Weights of a small CTC audio transcriber.
Model: norm rmsnorm, activation gelu, layers 14, width 192.
Training: soap at rate 0.0016, 5300 steps, batches of 64.
Data: trained on read English sentences (LibriTTS-R), 15625 training examples, 21.7 epochs.
Rows from block 11 of a small CTC audio transcriber, named by matrix and row number. Rows with one number belong to one neuron. Each number is 128 + 24 x the weight over its row's rms, rounded and kept within 0 to 255. All counts start at 0. After the name is the row's rms in percent of the matrix's.
After each neuron's rows are labels from the 100 clips, of 14976, where the neuron reaches its highest value: "responds to" is what is common among them. Only what is clearly more common there than usual is listed. The data: read English sentences (LibriTTS-R).
# fc1: MLP up (model.blocks.11.mlp.fc1.weight, 384x192), inputs 0-95
# fc2: MLP down (model.blocks.11.mlp.fc2.weight, 192x384, transposed), outputs 0-95

fc1.359 088 [111 124 182 153 153 122 108 122  99 137 123 138 117 121 150 128 134 135 110  93 112 143 132 111 124 127 175 149 120  86 150 136 176 166  76 130 145 143 166 126 104 187 132 145  91 145 138 109 105 174 135 109 124 134  66 111 109 104 155 146 172 151 143 133 166 162 127 143 125 134 155 108 107 124 115  98 106 120  93 125 134 137  99 108  95 105 110 151 125  87 145 116 142 136 119 140]
fc2.359 093 [140 159  91 100 132 132 171 143 121 192 165 154 185 146 114 136  86 132 134 140 116 135 131 133 149 129 137  88 151 158 161 114  97  98 130 118 123 116  67 119 144 150 101 150 157 130 100 161 107  78 120 141 122 114 156 164 154 120 107 150 123  75 142 132 111 132 186 110 140  95 114 139 152 130 125 187 163 149 126 171 116  95 159 100 133 135 154 140 115 128 142 176 100  98 175 128]
responds to: the word "the"

fc1.213 094 [ 93  92 124  97 125 128 117 113 153 140 133 113 104  50 134 160 109 131 125 146  87 163 122  74 132 106 144 120 138  98  87 142 125  80 154 102 115 140 105 136 120 143 122  94 148 171 149 122  98 179 167 126  98 147  82 149 127 105 114 131 142 127 112 169 143 135 100 116 105 151 114 134 134 109 153 133 138 116 110 140 117 106 174 127 126 147 197 178 161 122 108 127 119 140 106 149]
fc2.213 098 [114  85 134 128 149 124 121 167 151 116  88 109 124 119 132 151  62 159 105 106 119  79 117 107 164 171 123 105 124 126 138 157 123 131 143 154 136 134 127  81 167 144 110 130 154 144  89  97  99 127 128 130 141  79 143 135  94 119 144 122  97 100 169 135 148 120 121 148 137 128 124 114 153  93  92 131 162 149 140 104 102 149 158 124 124 125 116 126 134 105 108 135  89 153 129 117]
responds to: the word "thought"

fc1.50 094 [ 86 152  72 121 125 125 121 133 184 102 144 165 121 132 117 176 107  90  93 105 120 145 128  70 121 136 116 109 115 136 118 119  83 106 131 138 103 112 157 162 131 166 142 135 143 102 122 103  97 151 149 171 121 149 135 147  72 178  99 115 130  90 125 162 114 118 172 147 118 144 120 127 136 126 121 146 101 154 111  97 146 166 118 121 118 121 156 145 119 138 125 134  82 185 149 119]
fc2.50 102 [ 95 163  89 149 136 181 118 141 103  92 153 161 123 120 150 118 101 119 108 101  96 116 140 102 163 142  98 147 139 118 137 133 158 126  73 101 140 141 160 114 160 152 112 142 153 113 155 134 146 117 160 122 138 112 153 158 134  99 113 129  58 129 106 133 128  88 119 127 140 112 124 115 135 131  97 139 145 124 128 119 176 175 134 129 116 102 121 115 160 114 146 141  75  74 121 129]
responds to: the word "thought"; the word "i"

fc1.292 103 [116 140 132 133 105 135 119 154 143 131 119 149 114 134 139 132 182 109  94 126 111 117  92  90 119 148 128  83 142 142 140 160  94 162 100 154 121 119  99 103 136 131 133 102 129 102 131 149 150 112 150 133  95 132  96 124 135 107 124 112 139 118 103 147 121 125 103 121 166  72 101 169 114 154 114  78 105 135 115 195 135 113 151  89 117  88 162 116 114 107 126 125 122  91 112  99]
fc2.292 106 [140  98 157 128 157 121 144 112 110 108 175 152 105 135 125 106 124 155 165  84 147 177 159 116  97  98 127 120 119 119 168 142 137 131 163 131 115 100 132 160 129 142  89 108 158 151 150  88 148 117 105  94 189 130 145 143 132 151 120 133 170 109 133 131 158 124 114 127 107 157 142 152 148 120 143 144 136 165 138  73 121 147 134 109 113 152  85 144 134 143 124 123 169 101 137 112]
responds to: the word "the"; the word "of"

fc1.66 100 [ 95 112 135 126 151 117 151 141 162 162 120 140 142 122 117 127 133 108 121 127 103 148 126 115 130  97 126 111 137 130 167 139 148 150 138 153  95 127 128 120 117 151 140 116  79  68 132 128 130 156 159 137 126 114  77  99 105 142 151 100 130 154 150  81 131  91 157  98 164 124 130 129 120 130 146 163  69 146 128 133  87 168 113 125 171 165  98 129 137 124 167 117 141 145 130 113]
fc2.66 098 [119 156 164 148 141 128 125 146 111 149 139 145 124 125 192 162 101 120 133 124 174 149 149 131 116 125 103 126 108 152 127 121 112 133 152  58 146 124 145 171 148 156 145 128 164 120  76 109 119  86 101 139 137 124  80 115 174 123 114 165 108 113 135 148 103 174 134 131 144  89 105 176 124 118 141 104 182 120 102 104 122 168 139 130 113 119 147 133 122 163  87 114 121 146  95  72]
responds to: the word "the"

fc1.274 102 [117 105  80 136 162  53 129 100 109 183 164 124 119 141 138 146 123 153 105 115 118 131 146  67 132 163 132 130 159 107 130 122  87 135 109 141 167 141 156 108 122 121 123 109 111 105 128 160 165 114 148 145 112 158  81 100  94 154 137 126 155 133  91 129 162  91 144 131 131 173 140 118 145 120 119 108  91 127 184 153 134 140 133 110 123 128 160 136 121 140 123 124 125 106 170 111]
fc2.274 104 [ 95  93 136 168 136 152  95 161 142  98 123 156  98 152 169 127 134 119 119 124 118 109 114 148 151 139 155 159 143 189 143 116 134 129 155 135  83  93 113 161 142 158 179 117  87 130 159 107  93 103 128 109 134 137  81 189 168 139  93 117 100 114 158 168 110 145 144 162 131 127 117 143 145 134 126 122 104 137 134 127 163 127 119  99 162  86 124 129 120 111 140 140 111  85 115 128]
responds to: the word "the"

fc1.210 107 [129 131 110 124 115  87 187 130 122 159 115 161  88 123  82 194  94 134 138  97 109 115 133 125 114 102 129 127 141 137 128 159 128 146 117 135 115 169 144 120  98 161 108 129  99 115 137 137 160 108 125 135 129 130 113 122 128 102 156 138 146 106 139 124 155 166 133 138 114 150 137 158 172 127 120 124 111 121 153 125 138 156 131 103 158 139 127 105 151 127 163 149 156 128 128  90]
fc2.210 108 [158 118  92 135 108 134 165 119  95 119 110  85 145 137 124 128 116 153 108  98 148 135 135 134 116 120 146 134 121 100  73 118 116 148 114 128  96 118 108 169 122 153 150 103 118 108 150 174 135 114 117 132 130 136 103 106 114 130 135 138 142  94 163 148  54 105 145 116 138 104  49 131  85 108 118 112 128 131 191 115 155  99  72 113 102 129 148 166  98 113 114 128 110 159 111 106]
responds to: the word "the"