Rows from block 11 of a small CTC audio transcriber, named by matrix and row number. Rows with one number belong to one neuron. Each number is 128 + 32 x the weight over its row's rms, rounded and kept within 0 to 255. All counts start at 0.
After each neuron's rows are labels from the 100 clips, of 14976, where the neuron reaches its highest value: "loudest band" is the band of the loudest frequency at the time of the peak; "top examples" is what is common among them. Only what is clearly more common there than usual is listed. The data: read English sentences (LibriTTS-R). In brackets: how many of the 100, against the usual share in percent.
# fc1: MLP up (model.blocks.11.mlp.fc1.weight, 384x192), inputs 96-191
# fc2: MLP down (model.blocks.11.mlp.fc2.weight, 192x384, transposed), outputs 96-191

fc1.254 [126 134 115 119 148 136 111 212 115  49 131 152 111 146 151  85 170 173 181 137 136 183 179 123  86 154 151  88  84  93 145 135 157 117  79  91 145 175 181 128 156 162 154 186 113 111 120 122 161 156 134  80 121 137 128 142 104 171  98 120 168 104 114 131  92 156 148 192 163  91 124 138 151 125  92 105 178 176 103 115 176 138 124 164 116 154 127 190 131  71 143 189  43  88 172  76]
fc2.254 [156 111 144 125 130 157 133  75 144 130  78 102  68 183 150  77 114 100 210 113  95 160 165 162 126  83  81 142 113 104  89 184 129 141 162  97 151  94 128  97 108  97  96  74 108 187 165 104 134 114 158 164  81 115 113 173 134 127  95 137 117 143 121 136 139 121 116 122 135 130  12 169 142 128  97 110 116 122 128 172 126 118  66 161 113 173  75 158 127 172 166 112 106 134 118 108]
loudest band: 250 to 500 Hz (38 vs 13.7)
top examples: the word "little" (67 vs 2.6)

fc1.190 [160 101 146 150 195 159 155  81 121  90  98 201 211 128 151 124  74 183 114 142  90 120 115 140 126 155 151 164 107 156 123  72 175 127 151 132  88 148 101 121  87 134  95 156 118  88 158 178 126 113  94 141 113 100 126 100 157 135 177  88 195  72 129 121  31 168 121 119 137 144 138 124 145 125 103 144  91 123 141 169  77 193 100 199 140 114 176  93 138 172 109 106 108 137 162  86]
fc2.190 [102 115 141  66 144 155  75 178 129 181 164  91  85  92 172 139 115  69  73 149 108 124 123 136 111 176 125 147 144 107 151 180 131  78 121 134 120  85 123 124 117  80 118 109 155 180 165  89 125  84 154 155  49  95 177 132 164  82 126 144  93  92 212 103 164  86  86 137 109 191 113 204 134 115 162 165 182 127 107 159 119 121 182  80 129 110 103 154  96 136 108 150  97 139 106 165]
loudest band: 250 to 500 Hz (39 vs 13.7)
top examples: the word "i" (47 vs 20.4); the word "am" (33 vs 1.9)

fc1.348 [204 134  99  98  80  98 108 145  75 128 131  92 142 141 196 114  76 125 117 135 115  69 134 145 147 120 210 148 129  90 146 108 163  23 138 100 109 114 137 144 131 109 125 138  91  93  86 103 167 119 152 144 187 128 124 103 125 116 105 128  78 123 152 105 174 134  93 183 132 170 157 146 156  62 135 132 111 120  80 139 126 121 132 195 130 133  86 154  98 157 114 127 154 135  95 117]
fc2.348 [120  94  91 171 112 158  91 145 140 102  86 152 134 153 132 111 153 108 120 183 181  89 146 126 145  96 127  68 115 104  99 150 162  80  82 128 103 135  99 135 128 143 141 131 105 183 102 121 125 117 182 126 141 131  92 157 188 124  83  82 101  92 146 184  90 132 142 101  85 180 163 140 137  95 138  68 130  99 204 194 114 128 127 151 133 117 148 119  69 130 111  99 132 129 168 144]
loudest band: 250 to 500 Hz (36 vs 13.7)
top examples: the word "i" (43 vs 20.4); the word "don't" (37 vs 2.1); the word "you" (33 vs 14.3)

fc1.331 [115 107 122  64 128 148 122  74 123 193 131  63 112  75  92 159 162 108 136 174 150 126 149 137 124  83 110 115 135  82  89 152 151 116 129  70 119 107 184 116 121  82 138 166 137 106 114 162 170 142 154 139 183 167 143 143  77 132 117 147 106 129 154 111 113 181 164 126 133 103 133 126 107 145 183 122 101 174 135  58 126 178 104 155  90 162 135  86  96  85  87 130 125 162 137 157]
fc2.331 [118 146 159 160 180 134 133 157  98 161 119 134 130 161 188 171 135 133 128 106  84 153 118 118 136 111 137 145  44 104 167 140 158 111  97  86 128 148 135 116  65 153 120 117 148 144 156 141 182 148  99 160  99 148 164 158 175 121  92 112 113 151 140 121 111 140  65 127 121  83  99 108  69 148 107 114 196 123 121 163 155 129 145  70 112 133 110 177 119 122 167  64 149  99 103 157]
loudest band: 500 to 1000 Hz (25 vs 6.7)
top examples: the word "of" (62 vs 25); the word "one" (48 vs 4.5)

fc1.213 [ 98 128 148 164 101  71 134  85 127 149 126 167 173 147 195 128 114 155 149 167 114 113 132 105 108 121 162 100  89 109 136 114  94  60 158 127  99 139 129 116  94 158 105  48 141  73 106 139 158 150 155 125 145 111 158 102 141  77 142 114  98  94 133 151 111 176 119 131 143 135 133 179 125  93  88 126  60 182 201 173  91 179 101 122 171 134 125 131 164 121 133 147 123 128 157 125]
fc2.213 [ 96  89  93 135 174 177  91  83 118 118  71 105  96 121 107 139 134  50 110 143 103 145  99 110 142  99 183 190 142 108 132  96 132 120  98  96 151  87 114 148 144 148  61 175 122  45 139 141 112 149 143  59 139 153 152 140 148 167  97 105 177 133 173 166 147 130 143 190 109 135 157 167  74  94  44  90 146 106 133  97 120  74 164 146 134 112 105 129 144 159 135 127 166 127 193 104]
loudest band: 250 to 500 Hz (42 vs 13.7)
top examples: the word "thought" (29 vs 1.5)

fc1.369 [140 154  90 143 151 103 104 173 156 112 135 135 147  92 134 134 141 168 167  89 149  70 155 100 130 223 190 205 168  81 167 139 103 118 119 193 145 151 164 162 117 180 107 111 146 102 178 104 152 136 115 114 109 152 128  84 158 152 120 145 151  69 130 153 166 154  76 159 145 206 101  60 147 120 125  97 101 139  85  98 156 167 100 128 135  85  84 114 153 138 108 104 118 152 148 140]
fc2.369 [109  84 142  96  90 125 138 111 157 100  86 109 133 166 157  54  47 139 100 123  95 134 177 121 128  94 164 123 116 115 103 141 166 137  93 124  72 124 130 112 104 109 123 103 143 154 141  95 140 125 139 128  91 148  33 156  96 111  89 110  91 225 104  99 156 153  92 142 114 155 162 171 106 154 133 169 106 115 140  70 127 169 117 138 127  94 141 149 104 123 188 147 164 102 107 190]
loudest band: 500 to 1000 Hz (34 vs 6.7)
top examples: the word "down" (33 vs 1.9)

fc1.162 [182  87 104  97 157 113 104 111 151 121 100 125  72 105  84  99 122 115  94 105 134 141  90  90 111 144 207 145 110 128 120 140 156 132 156 115 164 101 128 173 144 141 146 114 165 141 131 135 135  93 145  90  72 157 119  80 103 137 136 111 109  90  94 120 149  71 145 166 134 148 115 128 112 134 105 140 153 103  99 112 115 153 120 123 151 180 168 103 131 157 107 130 116 108  75  56]
fc2.162 [123 182 129 165  99 133  92 207 148 127 144 158 208 100 127 152 129 125 152 148 155 118 150 186 119 132  69 185  58 103 128 178  88 150 107 134  96 124 139 153  68 127 135 107 101 118 111 122 120 143  83 132 195 137 121 116 108 125 142 146 137 156 155 154 106 152  94 146 107 151 124 130 148 103 148 114 159  92 146  84 144  65  82 106 166 127 132 154  84  69 152 113 132 166 197 195]
loudest band: 500 to 1000 Hz (26 vs 6.7)
top examples: the word "to" (82 vs 29.5)

fc1.227 [135  66 128 191 134 130  86 135 139 102 135 100 128 159 150 133  92 140 153 128 103 118 140 131 107 138 144 205 136 164 141 122 131 147 178 121  82 162  75 136 137  58 155 133 156 152 134 152 146 169 107 136 101 143 128  89 194 107  99 115 130  75  97 103 105 161 122  99 128 103 177 144 157 157 107  79 128 117 169 154 115  64  90 102 208 176 119 115 105 193 163 153 106 116 134 119]
fc2.227 [188 153 151  94 118 124 145  80 149  50 176  55 110 116 123 162 116 118 152 142 117 147 102 109 128 177 107  78 126 134 144  96  82 114 136 103  99 131 149 127 115 143  62 133  94 199 138 100  68 138 173  81 113 141 136 113 159 193 152 173 189 148 146 144 145 110 184 141 187 160 124  67 110 123  88 132 112 155 185 120  85 109 203 133 100 131 129 113 138 133 100 134 139 164 109 139]
loudest band: 250 to 500 Hz (44 vs 13.7)
top examples: the word "dear" (32 vs 0.8)

fc1.201 [112  91 173 163 101 152 177 141 114 109 140 148 110 143 106  79  94  59 114 133 166 111 174 147 184  93 177 142  57  98 164 175 169 117 173  59 135 136 120 171  59 142 172 102 118 112 136 189  69 147 158 150  46 119 132 127 142 190  98 148 143 110 164 156 128 131 192 122  90 138  45  91 129 152 109 129  94 168  97 132 121  58 172 116 103 100 130 100 129 140 120 114 134 152 144  92]
fc2.201 [155 141 121 161 124 113 122 151 144  98 153  68  86 102 118 140 181 156 158 117 138 129  79 135 127 165 129 151 146 132 111  86  91 148 122 181 127 137 152  83 138 166 104 111 127 166 117  70 138  92 103 119 241  93 117 227 118  63 180 157 133  64 129 119 130 179  89  79 149 144 164 134  84  50  79 114 224 169 101 134 109 159 101 161 197 116 170 136 110 110 114 111 109  92 143 208]
loudest band: 4000 to 8000 Hz (43 vs 5.7)
top examples: text has "miss" (29 vs 0.8); the word "not" (28 vs 8.9)

fc1.247 [150  77 112 159 166 117 124 152 104  34 134  81 160  92  95  59 129  57 131 107 139 134 163 118 115 102 147 147 139  73 150 133 154 102  85 182 121 127 135 166 145 107  96 128 162 142 111 101 112 175 119 114 146 100  95  78 144 171  85 112  94 127 108 158  93 128 138 155 103 183  70 137 148 131 119 103  64 134 140 153  97  86 125 141 109 117 116 165 132 117  85 151  77 126 103 141]
fc2.247 [136 136 153 106 114 205 137 160 134 171 143 106  99 124 175 188  95 155 119 106  87 116 100  85  76 117 136 125 155 155 117 160 165 128  82 136 186  99 142 100 155 120 163  73 148 129 147  90 134 156 110 139 106 123 152 200  97 146  65 102  86 106 147 192 133 133  63  78 149 112 139  73 120 127 105 119 178 142  66 160 136 112 132  73 113 131 125  89 144 209 113 150 128 195 185 127]
loudest band: 250 to 500 Hz (44 vs 13.7)
top examples: the word "you" (50 vs 14.3)

fc1.255 [110 104  86 131  78 132  80  75 104 154  70 138  92 117 126 146 120 111 117  10 151 125 126 134 100 109 118 173 113 140 118 109 170 142  94 151 117 164 113  90 104 171 202 174  75  87 123  73 119 159 108 152 160 112  98 129  82 171 152  97 103 146 130 147 122  97 179 111 139 183 111  97 154  96  57 128 113 152 110 137 160 113 136 120 163 145  73 168 148 152  50 148 161  94 125 169]
fc2.255 [ 85 148 179 172 209  66 182 142 148 174 139 131 104  93 124  97 161 142 108  65 122 147 176 132 115 139 140  84 156 149 145  51 132 120 152 147 136 196 192 135  96  88 116  77 151 149  79 119 123 136 177 150  81 148 155 109 130 150 142  72 103 165 114 188  92 112 134 145  74 163 122 145 176 149 122 122 122  79 130 123  56 129 151 121 131 155 120 130 117 203 143 131 116 186 170 110]
loudest band: 2000 to 4000 Hz (78 vs 2.6)
top examples: the word "much" (58 vs 1.6)

fc1.48 [148 152 102  84 130 117 158 168 126 121 111 127 175 143 130 124  59 138 133 146 186  85 159 192 128 124 144 136 128 120 172 122 186 113 141  94 129 157 136 125 123 144 152 192 116  87 117 126 166 104 140  98 114 112 109 167 117 101 117 108 149  84 128 154 165  89 129  96 136 130 116 121 121 198 120 147  79 147 106 105 120 152  93  59 201 175 119  99  85  72 128 142  62 118 168  88]
fc2.48 [157 147 134 130 153 176  95  82 143 136 181 122 103 182  94 172 130 177 149 140  96 214 134 131 127 137 195  74 158 113 136 155 117 175 179 134  74 117 109 136 184 112 130 139  54 150 168 126 138 108 140 211 138 118 109 146 119  80  40 184  94  87 127 106 130 138 169 148 134  91 110 130  97 137 108 145 130 136 140 139 185  91 123 103 129 117 105  79 141 145 126 114 113 154 182 144]
loudest band: 250 to 500 Hz (73 vs 13.7)
top examples: the word "great" (61 vs 1.3)

fc1.380 [143 134 190 118 118  65 162 170 128  81 156 208 165 104 117 202 138 106 110 152 127 126 144 147 105 165 118 125 112 118  93 138 120 107 162 185 134 143 155 166 139  90 134 123 138 139  83  78 165 172 169 162 105 130 102 167 148 104  89 115 103 110 130 132  66 122 112 104 135 117 104 150  99 141 108  92 103 155 156 116  57 132  77  91 132 109  68 136 110 161 116 187 108 105 130 167]
fc2.380 [111 122  88 156  58 127 148 116 120 163 140  96 153 124 111 161 105 144 138 114 167 132  96 159 182 132  90 150  85 128 154 104 133 153  79 106 122  86 125 164 187 133  95 152 173 105 148  81 129 128 152 116  94 133 127 123 124 134 145 150 135 175  99 133  70 137 107 150 114 142 144  50 148  94 129  55 123  66 132 155 122 118 163 130 132 122 189 195 108 139 153  75  90 104 144 182]
loudest band: 500 to 1000 Hz (25 vs 6.7)
top examples: the word "left" (25 vs 1)