From a checkpoint of a small CTC audio transcriber.
Model: waveform 16khz input, arch transformer, activation gelu, width 192.
Training: soap at rate 0.0016, 5300 steps, batches of 64.
Data: trained on read English sentences (LibriTTS-R), 15625 training examples, 21.7 epochs.
Rows from block 2, named by matrix and row number. Rows with one number belong to one neuron. Each number is 128 + 24 x the weight over its row's rms, rounded and kept within 0 to 255. All counts start at 0. After the name is the row's rms in percent of the matrix's.
# fc1: MLP up (model.blocks.2.mlp.fc1.weight, 384x192), inputs 128-191
# fc2: MLP down (model.blocks.2.mlp.fc2.weight, 192x384, transposed), outputs 128-191
fc1.326 104 [ 98 169 121 105 120 162 161  93  91 175 106 107 134 132 148 152 145  90 125 131  98 141  86 114 141 138 125 146 159 101 147 120 127 126 133 144  74 188 144 125 126 172  87 144  78 153 116 134 137 125 120  87 152 148 146 136 127 102 137 118 136 151 124 180]
fc1.327 111 [114 110  84 147 132 136 137 132 116 150 121 119 126 145 145 155 183 109  87 169 178 114 120 137  97 154 121 159  99 158 174 169  78 114 153 135 111 126 112 102  92 116 137 114 157 122  80 100  88 140 127  90 117 150 173 150 149  97 157 138 122 118 165 119]
fc1.328 108 [ 89 108 168  86 131  99 106 139 122 145 198 151  94 134 124 127 101 130 104 125 114 118 163  95 117 121 138 154 133 120 113  94 128  95 120 150 124 116  89 125  87 142 147 139 111 113 135 160 103  93  91 123 118 105 133 143 147 144 123 152 152 145 139 126]
fc1.329 095 [125 111 137  81 114 141  71 120 136 149 163  94 117 142 166  97 117 150 112 139 101 171 138 179 126 139  91 132 113 119 144 110 115 145 130 128 111 109 107 100 150 163 121 134 121 133 103  99 166 163 133 157 134 106 112 115 113 154 134 130 158 120 136 150]
fc1.330 111 [110 120 139 108 129 155 136  90 124 125 120 105 143 128 143  98 113 112 123 144 143 131  85 123 141 130 136  93 149 119 113 106 101 135 124 115 118 118  77 113 100 138 158 101 130 144 121 150 144 142 100 107  93 132  98 108 111 144 138 120 134 164 171 131]
fc1.331 100 [159 113  76 185 124 119 141 129 106 169 160  74 116 109 145  79 145 140 132 114 139 147 136 170 120 159  98 151 156 127 138 104 144 122 126  89 117 141 131 140 120 137 113 156  66  92 168 152 140 120 178 129 155 115 119 115  72 123 124 201 124 140 109  94]
fc1.332 103 [145 162 108 124  96  98  96 148 155 135 154 142 162 172 132 158 102 136 125 103 127 140 114 148 118 117 133 116  80  96 130 108 130 104 123 133 122 128 149 126 118 119 134 160 120 155 155 125 167 135  72 131 113 175  85 111 153  95  75 144 123 103 114 125]
fc1.333 099 [100 119  87 104 163 117 145 137 139 140 117 110 127 125 118 132 117 167 108 165 127 110 141 159 123 116 113  68 141  76 155 119 201 122 108 148 130 120 142 140 155 121 148  69 114 143  76 117 127 141 130 117 121  99  93 117 121 103 136 139 114 156  73 122]
fc1.334 086 [121 142 118 115 147 102  94 104 114 135 118 143 139 171 136 128 141 119 141 117 129 135 165 106 124 131 115 100 108 141 141  87 125  95 125 110 133 116 128 101 129 148 122 153 136 136 119 144 142 161 147  98 159 103 169 158 165 112 101  90  95 159  87 122]
fc1.335 109 [187 156 155 154  86 163 100 141 136 107  86 132 124 100 132 164 129 110 137 142 121 145 116 132 114 118 128 156 169 115 137 130 118 117 131 126 117 140 168 110  94 138 113 136 138 141 153 122  79  89 133 151 117 105 146 108 148 141 181 123  93 111 162 135]
fc1.336 092 [119 117 119 154  88 131 132 119  65 142 163  76 136 139 136 184 106 109 131 178 161 121 193 147 115 163 140 113 108 109 133 166 153  98 163 118 110 139 145 123 156 110 127 154 114 142 152 153 153 118 115 124 146  78  83 169 133  85  93 113 108 146  88 113]
fc2.326 105 [149 145 134 165 142 114 134 151  99 167 154 117 128 160 124  84 105 127 130 101 159 140 120 132 108 118 110 100  92 113  59 122 124 142 105 127 111  94 109 123 102 110 144 142 109 100 115 104 155 108 125 200 137 139 121 124  98 154 102 116 118  88 121 107]
fc2.327 100 [128 138 145 129  83  63 119 137 175 105  96 158 133 143 142 127 124 115 143 128  91 123 124 109 155  96 133 146 141 132 152 136 150 152 105 100 132 101 142 155 150 120 144 135 143 136 122 141 135  67 179 157  91 138 132 132 131 138 137 152 115 117 107 108]
fc2.328 105 [129 132 124 134 122 132 136 101 160 106  98 111 135 160 156 134 143 150 127 131 151 110 114  94 164 113  92 151 173 145 158 164 120 138 117 136 126 146 129 112 158 105 126 150 108 122 158 157 132 177 130 149 109 157 158 117 128 123 164 141 114 128 153 131]
fc2.329 105 [ 97 149 113 166 179  99 156 117 129 121 136 122 109 141 130 136 128 120  91 161 118  90 135 134 111 145 177 140 129 110  83 163 171  99 115 166 113 164 139 169 113 150 106  87 118 119 136 179 121 121 120 137 140 110 137  98 156 131 138 155 157 154 120  86]
fc2.330 110 [ 97 111 108 140 135  70 126 154 196 134 131 127 156 168  95 125 104 161 150 185 103 140 186 144 141  99 149  93  81 119  96 143 130 159 111 121 134  82 127 107 153 103 106 133 154 157 136 104 123 109 155 110 127 144 112 141 115 126 130 159 112 122 139 136]
fc2.331 101 [122 107 165 121 129 128 134 122 153 115 131 160 104 159 120 134 128 113 175 148 152  65 105 131 152 104 156 105  95 104  98 144 158 144 141 181 140 135 119 107 139 146 161 105 120 153  83 146 100 127 110 158 102 143 130 132 154 125 183  54 136 117 133 109]
fc2.332 101 [115 103 119 106 108 156 152 123  97 135 142 149 106 145 123 160 118 116 140 134 188 147 131 132 126 143 113 134 151 124 119 183 109 133 170 148 181  90 102 154 151  98 182 102 147 152 125 159  84 145 141 113 136 119 175 101 107 120 123 104 116 121 166 125]
fc2.333 102 [127 152 146 140 108 115  72 129  89 129 154  89 149 145 130 176 133 130 118 132 134 150 110 122 125 136  75 154 144 123 125 106 147 108 117 114 132 101 127 111  66 141  99 106 160 167 158 159 147 113 190 145 109 142 117 157 100 112  68 153 138 124 104 149]
fc2.334 093 [168 128 123 140 136 150 158 145 177  97 163 108 120 118 162 128 108 114  97 124 137 112 117 146 155 143 116 153 122 118 130 135 144  66 138 108 139 124 106 184 136 116 108 112 157 103  86  63 128 101  95 134 127 184  72  70 104  96 159 141 124  93 139 144]
fc2.335 104 [104 103 120 148 124 133 155 125 134 110 196 109 149 153 132 117 133 137 131 120 147  97 111 129 142 139 121 119 115 138 135  97 127 129  95 137 156  97  97 122 161 123 115 137 129 120 131 139 131 153 150 107 137 137  87 166  94 121 114 130 165 138  95 125]
fc2.336 093 [147 144 115 108 158 138  95 153 184 119 119 160 110 119 133  84 120 133 125  68 119 133  88 125 108  82 148 138 123 161 148  88  92 122  98 155 149 106 140 156 130 145 140 112 161 150  88 120 114 151 159 153 109 133 154 101 164 166 171 148 161 108 168 136]